config.yaml
dataset: "retinal OCT scans (Kermany 2017)"
train_examples: 49215
targets: ["finding"]
arch: "convformer"
norm: "rmsnorm"
inner_norm: false
kernel_size: 5
loss: "cross_entropy"
gradient_centralization: true
epochs: 119.6
warmup_steps: 230
weight_decay: 0.3
Rows from block 3 of a small image classifier, named by matrix and row number. Rows with one number belong to one neuron. Each number is 500 + 25 x the weight over its row's rms, rounded and kept within 0 to 999. All counts start at 0. Numbers have three digits each.
After each neuron's rows are labels from the 100 images, of 14848, where the neuron reaches its largest size: "strongest on" is what is common among them. Only what is clearly more common there than usual is listed. The data: retinal OCT scans (Kermany 2017).
# gate: MLP gate (model.blocks.3.mlp.gate.weight, 256x128), inputs 64-127
# fc1: MLP up (model.blocks.3.mlp.fc1.weight, 256x128), inputs 64-127
# fc2: MLP down (model.blocks.3.mlp.fc2.weight, 128x256, transposed), outputs 64-127

gate.90:511516486517490555471517466500474459512473483530492518470497527528473554478505500487480477506486488508557525471509499443533493522483492491522461541496507485517487533496481465511495467520499517
fc1.90:514476467507511530496471492497535527520542511481522494508487471472529473517459535486522502500514469481489481519461546536543496503569466506493475491512531463459495470460505541493552495475496532
fc2.90:525500530459469534547519462526519531492464518450447532504496501504483517521506460508517500508510499462475498499505485519524482469520520521445523488519461510492492509474469515526511472466431510
strongest on: finding: diabetic macular edema

gate.106:504499515550472528500497501515499521464525516446509477544465482508505493551477491479506496521495500505507557490505515535458523495471493463546448525488501538470514490537495541526465497497500520
fc1.106:494520505504535466494494468514506511510489496498528472466504527491516486448461511525497489502490540501495503489577482485537523487469502567439556508502489443530492523499516500515496523507485518
fc2.106:529485497528526535480510530464483469491558466505471470528505525524495516506512493520510512510495475499489529442522456522550521478515487490503469517477485513499514476502533562501509501472535493
strongest on: finding: diabetic macular edema

gate.200:506518508517483493518523482469515518509474469493505515500492492489462452498487511536452473535507533566464477471473503499538500494504481472483453518470496506539492549471528516526553519497508520
fc1.200:516467506491492536497471519480525522488506455462491533520531463488533506495504515493500528486533511470522499545523501484500495497488515473474489531532519524466533481502473494466497511478516494
fc2.200:479526494434456514466507488514558500511503503524541504480537524446489495511470507500501499491491500443509496468521568548486491477492506470489506524477454557491497478521528504473501458561509486
strongest on: finding: diabetic macular edema

gate.101:511479520476518514495470518500519522467476420473516487494486450502515541466518483503514484493497499516489524494464504481501468472480503512505522519514514498521516554542524510503497531514500509
fc1.101:492512539502501501492490517486486496487468454471498485509497485514507530495508459493489481502533501510487486487480479516481483500479512478493506469519498512562494496508512510527474549502464455
fc2.101:492506539541501498475472543505493485511491534496475504474526518485557492506484514490530518504516516525513488483520505465568475496527494503457498497516486502470480505467497495527498506488484474
strongest on: finding: normal

gate.73:482525459504477533453506516553508490477431501490451513488535468504508530494492504505490528515477475502496511500487500477521493498459505452533459453468531516496530494505477492499525537506502523
fc1.73:499501531485507529529457482519496521508486458482524532494525519487510519534490482472511480453521526528455477529548508503493463516514527545520520477512562472532519475504519547454511481465504491
fc2.73:488515519504483507485486459546569521506457490506482453504506447492534488484531490509526522470490520486500444414509496506483528475489509518450525490496469528453485493498478490533479529496490489
strongest on: finding: diabetic macular edema

gate.241:516507500503497504458479509479482519503535521494563470461472478528503490440456504487480499535551467519473517483520451505474532462499480536465518491511491516474507505517507498487497499481535497
fc1.241:499546505462467488478483526476490505522488502552498499455488511474482458470476544532507525488499511534530523491507471506494491512537471572470495520472531505469488485496489478499526537465489502
fc2.241:492484465464489497496474484542508481496459504464496521501484487509493532496571481497473489525526506481532500513484512495491485547481510484522515503495470525514512531483500475492478494562530529
strongest on: finding: diabetic macular edema

gate.100:508533489535502521494450501490485528538526504502528479514515494564546499511454453554518558508502495517497499485492495478510499528502515498485482476475498507490523476451522479472492517508487461
fc1.100:477535543530507520502465510455477500508502489477501512471482481537514524513509481530552504493455534536483506494481514547491544474461503535518531439492525512496496504481489510489453465519516522
fc2.100:496498452456514462506546520509536501510493485509542487537476526465518490470490472482491468523539503489531519509493464515500448469532476482487497541509520491520504473506487502519502536508510501
strongest on: finding: choroidal neovascularization

gate.92:537492511504523503521499518490547487509519543496440491520443490518507495493534547503477519487530486535488477508516458561486458475543535499470467477485456543517485523522475500512505541487545486
fc1.92:470544497479497467532510540494504498518496518509542502485506531502509533518458504529461483496475423478485496494489497485529538506494468501544502534505523437510499463466510509465527513502465502
fc2.92:474505453481486557507501450490480538518498528506490481518465527481500488552501506477455497526501516544560541465521470533511512487515526486481529523507460494477499499503493510473502488500490494
strongest on: finding: diabetic macular edema

gate.218:473502533491490516522485466489515527505559529487504517533460502542483494500480485487483478516506535541496510511461508473480522521520443509501525475466481517515485490484511486505517501466535487
fc1.218:486495520501496528510506518517494467489503495530496511503523488468471526444492478479550500487519473544476546529496473494481463523522537511508501470496480498488517474512465494483468471491494474
fc2.218:476503470497549485494519502534475488460514529526516461468529525546468481504487542504481496577443502500451514553475472509522526535471507489484508504518524462514521508517465503516500472480510520
strongest on: finding: diabetic macular edema

gate.3:447464552510503516496484505477518484448525493496527481517438499489495492486547479496511469484513475516567526496488516469511515501512472479495493440509500511500528454498479493553493532529456505
fc1.3:494531451517454495508513487521499481516489504447464449482570496499541529483481543525508521485485495483453486501545520515463529512490502538493484481462516491513471548519524539480512464477516495
fc2.3:500511476523452475505496518487491498536492481484542469519480498514519519479475481505528519496485518502530491480515470528522493509497488485485547529476515551480480516510477555471515510482533494
strongest on: finding: choroidal neovascularization

gate.220:502516483486512487566551511462520477499534525513517504478511505524492500486459528456500506473512533536487497473488517506507428478491509491484546515486520506550499525514494469510500490481458503
fc1.220:465503498503485499522490490509488464536496458530476488513546478468488485485479493510524525520492480533522473544497505547466535437494488494525514480514508550490499510472467532532504499534534477
fc2.220:528496485480452517559478469515530495516573519519476494492521495440516508502493542523493482479539525453531463463526498473511506508501504519493541511501460487500477470481494487495502505503465514
strongest on: finding: diabetic macular edema

gate.225:492529493484526486486490467512515474454511441533498498533528496464524481494468540521505478513523529500475461495514475490503509531498485514503490493484442536479508459450517442489543542514510485
fc1.225:495555499521521523502479481516524457457522466522484479497516471470496497518487540527481463509525551520494483501520500512477495528486504493526528476464417491489503474471513448498523514511527483
fc2.225:519543450484543515511501512462522473553455502459503476507476519487524553467482504460547513533480491518485524516449496477484538495504449461491507476514477509519474550500486517508507547517434477
strongest on: finding: choroidal neovascularization

gate.33:466528538512426502530524514465488502552468520546485472519507496508515495503519520501500525515481503536478497510525508488470513556515460513472525494516513516499459495510498493491509495463517482
fc1.33:481528508507475509497511477484503498495499523545483541461492512483536561500503462465501504474523475480459513538502468503506519490499470510491483505494495512502491488503460504508479490534520488
fc2.33:473508514500514456512501559519531493479506501454487520492552511497483520496451503487528437483487500523520519518501512521472478517520491484528482498463477465516511483495519475470524492486463489
strongest on: finding: diabetic macular edema

gate.232:526504511472471478515519464487495507529519494539500458534506525488515466520500492468485477449506520540482479520490495519517506468437487510493525463536459525528486461492505486566525463508519518
fc1.232:518523495442515460474537486490452446545498506537504454489536524490528460513500512517500508491531512517473484523500509526524482526482430447493548455541533506493520482529500481525528474509486472
fc2.232:481481501473508513495481508535555471540482472529481519476486476500499458547528476500519493496498480540489536486476510486479502477527497485489504533494473492505467509481477532462518546507477544
strongest on: finding: choroidal neovascularization; finding: drusen

gate.151:506496497502496519512519506493422503460495519512528555487495473498521500559499524492494534492472502460471517518494523531469539495519476518495485473476492496504514454516497480520488455548508499
fc1.151:512486514504470486461499477527521494511475506498484509476487509464479509483520538505501493566524489479496443506490496473482482510519484557557518479516485488545533466551503491545492512445507522
fc2.151:458498477491517510543482516487444488503525455516510486515485489520500498531484476477510528472480511524521507542562502503531547500470497501461467510517478531486470532465482487472512499500527513
strongest on: finding: choroidal neovascularization

gate.181:481481477474498516509501519498472504519553522532509519517510476516558507493513492501523496470504466514557502468522527461536476487518474521531514516509478481522539489527494545530537475534476458
fc1.181:500494488489484496490525542459518496508529528510543527483486506501540554510498486494519500486503465512515502493467525474533479477492472525510527536523502487489492492490506522539542461540512474
fc2.181:489457540496504537533513509507503495506506513519488467469507498504488490514490517471530485481498523451489466507517459508454435526470481521518486495530470525546515456508520524483516508476443500
strongest on: finding: choroidal neovascularization

gate.208:469459495488492467467530456518562494481491552534538463486548503468470530499526519516499523506517485480502515466501532531525504511528491479501473477457489505518518488508533546498493500545441523
fc1.208:487533455501533500508497512507524500520450443488488472507481531530524507512474489522482516502505497537529503514497518515479493526474511488486529554498457512492509531503550500451530536508540478
fc2.208:513483544474485512483521539505529481516548490515471503503527492475520529489549503520477485496506506460492517461515490499466494493481445513531495457500531539514474434525518531499505458481494519
strongest on: finding: diabetic macular edema