From a checkpoint of a small image classifier: arch convformer, trained on retinal OCT scans (Kermany 2017).
Rows from block 2 of a small image classifier, named by matrix and row number. Rows with one number belong to one neuron. Each number is 500 + 40 x the weight over its row's rms, rounded and kept within 0 to 999. All counts start at 0. Numbers have three digits each.
After each neuron's rows are labels from the 100 images, of 14848, where the neuron reaches its largest size: "strongest on" is what is common among them. Only what is clearly more common there than usual is listed. The data: retinal OCT scans (Kermany 2017).
# gate: MLP gate (model.blocks.2.mlp.gate.weight, 256x128), inputs 0-63
# fc1: MLP up (model.blocks.2.mlp.fc1.weight, 256x128), inputs 0-63
# fc2: MLP down (model.blocks.2.mlp.fc2.weight, 128x256, transposed), outputs 0-63

gate.180:478446482489479539540527487497495516512482566471518483456477526562522492517489567547466490540499506505517474411545549537469533426500477411438524543490508542492399529505448542489526555526495522
fc1.180:468475488486414575563547496480533518520431513548493458416472471517561533565468485446484459467453531505447549445563529532497536483522574467460519575536520473496446496505460523627494570552471530
fc2.180:485501468459447501449523512499500451465442490536482478472492533428502493524558550544611474521532511502575483545560484496537474491522483533578530433410435529511504491522524552475498531487500483
strongest on: finding: choroidal neovascularization

gate.172:489429415511483494552563525463546555531543445501467529476506427501493498420473450510465468504478487489561490567505480494547613406478526517484479509546504494547521489463503544550404526521470564
fc1.172:443498499504492463509496570533507455512523467563511562480493451427431462485459487527515435536466486540471461512461535576474539555534501432544559468538544486464478446532452484544559547478460615
fc2.172:608493482545514578511599500430532499487497505491489562442493503507521550518545446487534534504483485487537508511500519460499546445503486491467417494503532529488474523456445493505499507579470519
strongest on: finding: drusen

gate.127:479527499530503528452461517457488493522541514515515562466447523537554532531468531482447596481500581499489513466420555459519507506496483496505471408436468459509437419553528503467504523555533493
fc1.127:547464481514535463543558561480509443499491441453435524500526458468438557467518531532477462544492488508479529495492572483557522486461428489541523573484514487536415485435470417497490546543489523
fc2.127:532423488504463481513534527447489553453513473481458508513509456474577457544473496444469516496535527465563497457474449564542477402532507545508540510558523535489519491470525489516513486469564509
strongest on: finding: normal

gate.12:564525504470534508485536533584561457470510474552495521599472583478433476455500514492483507501546486511474553552446479414487403396455453491476495465449482533488540514465500462445522465475569490
fc1.12:456468494587536566512467468497469537484443551502501481533474472450538474483476455583501528556486541518531484534577521523493560480495515508505479524488559475482400507432464570494477483522498516
fc2.12:467464477476509411573578523531496513503514495488528534449528464591519444473547489450496489476535471481534487423472504408474478504452549429521493501520515462528533484527494422547495488458513531
strongest on: finding: diabetic macular edema

gate.3:535483520499536503492517465482449478455508493474498488503499516507525447488493527475475478432513539581479505438595545549493578507551450418500506525484521508500485511521502529492428471478494530
fc1.3:479478554518442539484501523514508566561428494465513456521513510476494505524458489485455526540479542545591470525504554491475395472464494590482435475530462477486516451498481556481485503470498524
fc2.3:569477582535545506524500571460446485486522497434513494468489515556550511489484506552498524570506501495457524484527542568568567467539508466518510472542516527512508536497567440538496533554493481
strongest on: finding: normal

gate.4:466555455480507503496464464511371521428508478568484507429553485526524475480501450541462569494546468452507463557467526551480458543452534497461492488533517491466518467505518529558554457442538463
fc1.4:468526469498569515469470523486548518526570505478483492505484463480525537454548421535467497490476473450379571522491498491587567555521514530500465466426519483527526438393520486463440479516484474
fc2.4:507437490477519475517528510576536555554518540549499559543546559480507513573439566428462410528481483562491490547543500527456504419550495497501480495491521526539509500558538500549527546506519479
strongest on: finding: diabetic macular edema

gate.82:500487473458490475450525517568452523451498523511528542435462455463464513457528513444423426435597459534465541514497550503497459531538423467522547542412594497514504451528456526545470506524548481
fc1.82:518458492434605493509500454510513473549542551506517494522550502565545496432451483453482432512412503528504537528483519512452488543542525465445531548437550483435533487474481496569539524536428463
fc2.82:465543429515433510536531518543464493497489485426484520468428408417508487455508477503472545477493493483514456465512451447562503491478438575530471446542506452532452497449489472499469535492517556
strongest on: finding: normal

gate.221:538521475489444468549503491466475534445504537483470476539561520489541448454495469561545477433508507549480535459527483550548559537440496477488431458529571512518548453501483462446512513491416528
fc1.221:508492547533494509528491474508456543519514551485511502468514512477537516538478477474470491568517509451506469565537549499511498392473497540467500475416467497533467509476528573616557517488488489
fc2.221:510450532448514436483491571462527481489522556479564514513524453522577374515421517558506504499527564504493457469517478529495450521472497471469498513530473526408534521534436433484542540532561501
strongest on: finding: normal

gate.248:515462452443457452453500525450488493479515461494486491504499470594507498570556497561481506521516461563549444451463552484488483518508502610391489467396505469538522498564545541553449507551544493
fc1.248:545448443501527557486499466546457499464559560535518496456456470507426519479500494490406572484426543479577532584509509420562498471495508470516474502528491526506543496494488536437440466532470482
fc2.248:525540471423420489467470532502468533452527467567492449591487523492531462494527507530456459561549468530496488445556581509517594581546507569480542508461452503528499500502562535471540485505573556
strongest on: finding: normal

gate.186:458543464499497495451472475547513537530515516526527505524509481539520441502540491448481512546522530575509439525499549438591441510459486465512496475479490495392476480480476454492464560481452508
fc1.186:599498505460540514488519438482524412493484496492498470453537481509494471594526609499546455529464469496503509491537456508464507512510506575431490553533511517564546467505534569473516499552533523
fc2.186:479506530449456529451459492546477524523491477481477560595547476530562520443495570499560500503513547503486468478538546450528482474522490559482563497435424517480487498406484496423430491468479508
strongest on: finding: choroidal neovascularization

gate.108:515523488429515579487473597478516515523470475479461527520426523495476563434444515538498467575513580449555499523445483491516492481492460501462488441516533427519481531568558474471506460487446493
fc1.108:532556567436450521507468434481452482488425493492563553511538428514533521464491566483509521524511497466482503359546493487575485564414495492551524494516487459457455517522469526535498544490513535
fc2.108:544519523535467540515561501449584432501486565479518466493602508511504538501500507469496476494550498519484473557476547424465550455589496524448462527493580507485538473476504509490509415479562477
strongest on: finding: choroidal neovascularization

gate.8:536584503541528506469517434492517517440531539538497455508461534463474516447515616482434532581474511548454466542533448484591527495550450497470515473471472499401507466510464472493485537519487504
fc1.8:497508598438555531518439516426520499490405494506522552405484584433427511491503559537529460475499516471462543554487578482511544459528481517389545472529564533462527429523459508487510524528462512
fc2.8:541505486503536474454502532477532464488528527469526581479514462559562486460492483656449530456547488509578525441502460501441545470480396541441467484527564477522512458460472460456542473551553543
strongest on: finding: choroidal neovascularization

gate.161:399484484487493516488450519472495537537531440503472474514500425489481540489474494558466516486543509488500566479460484479480502497457516458509529470475530511559499541539525482495487484569515538
fc1.161:508531483574522484477570449484536455423508475492423525490534428455432448481516487499538560487423528540517548527451564520477502446574456494496415523453571528465470466490524430410561490513512489
fc2.161:483557498475494533541507468553520495517421520487546500470493544548505508506497518410471530473527580437425537471526438397499466522572554523484529466499427492503521501548475500506474503511516461
strongest on: finding: normal

gate.109:500439469449404546516468453541449429478479505463568527477453539479485533498433490515546492555542456504576479538474500465481502500476567463524506503486558487574583461547547488469539468527461591
fc1.109:396563585508511517491492524475473533531477470452496455505519556553546471502513417539463477493499518552403482514544474457499496522505441497536521572408431539472474506436397555546447533465512473
fc2.109:559520471465552526531448417503522463477523514518473572510464468485482492427496554502514474503411550457513459493479474447490384489508567524579464481604527474555488484502503498416501480525525521
strongest on: finding: choroidal neovascularization

gate.185:490526464512460507549491504467504486476482457482420430543563446491561521529482447430568530461502486397491495479526458550554592520468478520519487506489533453477471500548522519484500495532484528
fc1.185:488474471504506492564511506462493486498447448497462494523584443501548611527455449431495524471509517433493515499554504467550612509480502483516487501502468462478413537460510494447476490462507511
fc2.185:495490546478463475445508512536505610506504544508493535498421527459484470524505658575482527517500478576485475531496450502442500526496455460488531490578464577489508479556442468486544537498449514
strongest on: finding: diabetic macular edema

gate.7:543479509474506556433524472495460609434465455528449497524537523455476492464526514547523593565464506488527490554451476538507546488486527475531504425486525491523515534544509487523437448573505452
fc1.7:431487531514541508481434505459535468433542460533514495543472510474450402544486426462579550525548497464474482505583512506514458481560450404452531536444498459453451470558521570516505522459447493
fc2.7:494487482440464495463536458411459537488555525470530487460504535466496460501508427455458532505482508477525519515526565483536502573428486525412487504509501513525473538554501530509474478560496468
strongest on: finding: drusen

gate.170:485457500541575559468526498522477517481424509562446517552459419458468492546577452494521445458540451487531518517497478469533495514550490461526529499481506463455439470551556540533471539518485416
fc1.170:500513520462469518510540529539471496525554530489516508513534523553510493471458520482460527528465520502443491510593474567441497527441539514484495468550526535546556513466424451480542472444465535
fc2.170:500492493514532517489461489481469476456480497544514516499497453496493493518475431469506402468531503514497541535430532468612463487588491492525491508485507449426510469540560556489467513516552420
strongest on: finding: choroidal neovascularization

gate.33:495483469563498515492554502441501462447520520554508468543443539476601592537537508453498445487486451472550488562482535495529536516460498477475462479578500499524508583486510431472465562477530544
fc1.33:452586519419470547468510476521501515503522453503548467502463516482427439504478424480519519486493547523580461426517475554454410505556504532570492517500539487515493477554499481507544465542479543
fc2.33:567476545541500461480423493471494499451472522550483442551443501524474488511538543549487514488467496513530552493504504455484596545430513508512487483533489465507531476484518449488464566539534533
strongest on: finding: drusen

gate.192:443416513478499482464524598537496496483510482405557487552491543419486538470506497502468525550620450466529466459459505449467498466567536459442498483505430527582536580517495522498504451541521484
fc1.192:514507454476542471562556522516475556445493480534498544531459420509491503553525544460537542403550547470421534450580521544496543521512542475512390509450546448485447492511507555512418457490469592
fc2.192:503457507541520559454541533454522499539494534479580473472527515520492453398499495478506517465552468514484462489501469481504504506511487423503429469518596435504525471541452419534452486554544505
strongest on: finding: diabetic macular edema

gate.16:591527583500493483502491545500503502445497396482461531544509507448518533504535483503522475525542480563401403506458492508409501526522593489407529484540449503471509499552504462490469536458489601
fc1.16:467503543490496547461522465510553505560516548569505503539509494489465539441551479504495430492471555460520459504427446456484493527532441482598554508459495539496534499479466465432530499489538475
fc2.16:452570493463410456519482524524481503474524483516469539534474518500539491557487459569498485555531463524482451520499553497540579498493518516477578503498468502539400512528534587507489412471557488
strongest on: finding: normal

gate.144:487527470442461422498499503519523438489498416546464464524452537449496500453509408472497436521534491441504467501546524538511454429493493490556567549498495428489497444515559535522573529463489526
fc1.144:528509565513492526496492498480513500457513609420519526448552460553508469532478580515542546499542485538470520494484503468473533562501479523486412434490562575487456514528523505503464543443563444
fc2.144:549443575489507463551497523493521567544416507524556452494527530494416489482455466509465483509537554455552430544525476542517493507557615482528544526516554494536524522520491493483524487507528449
strongest on: finding: normal

gate.217:496595525458481531506533485470508467497477422507516513472527502532456461548516527478462543546492560498520463590486500566525417506489496471456485462479488512497467498465473483518413582484469505
fc1.217:541565514501471539487465539529485522477499498454437554486500540460440506504543526545469487425533523452579560449435497584504545416523451529582500493487528558490515531545514403503469413483489470
fc2.217:527512500568500468438573497471519441457526445447496438528513493476421520555518520445443528527516525457549520543533509509504459574504499515493468423469462475498554488497531591503471547515519553
strongest on: finding: drusen

gate.239:497463472530446491518476534459518483468455463550481514499541516480534522490437481533518527470551533507474461382533476495523592430515522470453567447572484493529523454453560501506416516557460570
fc1.239:458590484432486501532536449481469483510523589473557496473485516539497564482530545535500440461479560449516562548497443484563484473480469563487427514429493475542530618502526468486544588549537458
fc2.239:524541466482510479514442547479466481587451493453479526527442478529588402570473472502461453497568558488506433435491459466434465531537541510483579516491429503504429443400459482463460547493497506
strongest on: finding: normal

gate.26:525467510544476525390435526480475515452526560490504475507579528515491523478475508511525514540573531461467410460563471525474487516454522495465508484493511476480507451571518496476493424517531474
fc1.26:501555489487543510492483497466445492380521428530462454433516594528563579536496532380446558471507549521473468487519489523543502501464499495471483545483489494507511469453453486475464500465518473
fc2.26:553534483464410520466510508463542554489513501476514502530497478560472553474580499503480549567487477479490481380546487490454618509475483549482523517503563502520441487514501489519473535511524523
strongest on: finding: diabetic macular edema

gate.142:500490504542529486480589408485486521473537448481512472462468547559474542522496511446522458523515534477520502442489506501474526520554461544525492466452525508507509529508503474474427565479464564
fc1.142:480481459447466505487565428457553472526523443477455501436491569480478534487490502480468442550538565500475518485526446492476540561492468501542499480471547524545472500493582509531449537528529542
fc2.142:513489550483441563544409557494474545540480527534528446563570502531563478451525421497493454484490452462497531517466466511533477456453519515515510540490564450555539495489442462496561402485556437
strongest on: finding: drusen

gate.132:480476449487466411460476500594485487566565429493602538516540433487533509520515548517506469479475560525478443519421534498484478505501512433517573478460531522485487537514554515493563447474541525
fc1.132:556488468596464511466545488490562501445461503449455522419558482509462496563455416498549430479520453492512486533597466496500548503503509528526468432502557476538530494532406488481502428453456505
fc2.132:472411550546521511483479509460426487495533567521498498525497540525514481483458581500484568549509568515476568513452571533517493488535517507508443469516407511474514484425511498516520482486522484
strongest on: finding: diabetic macular edema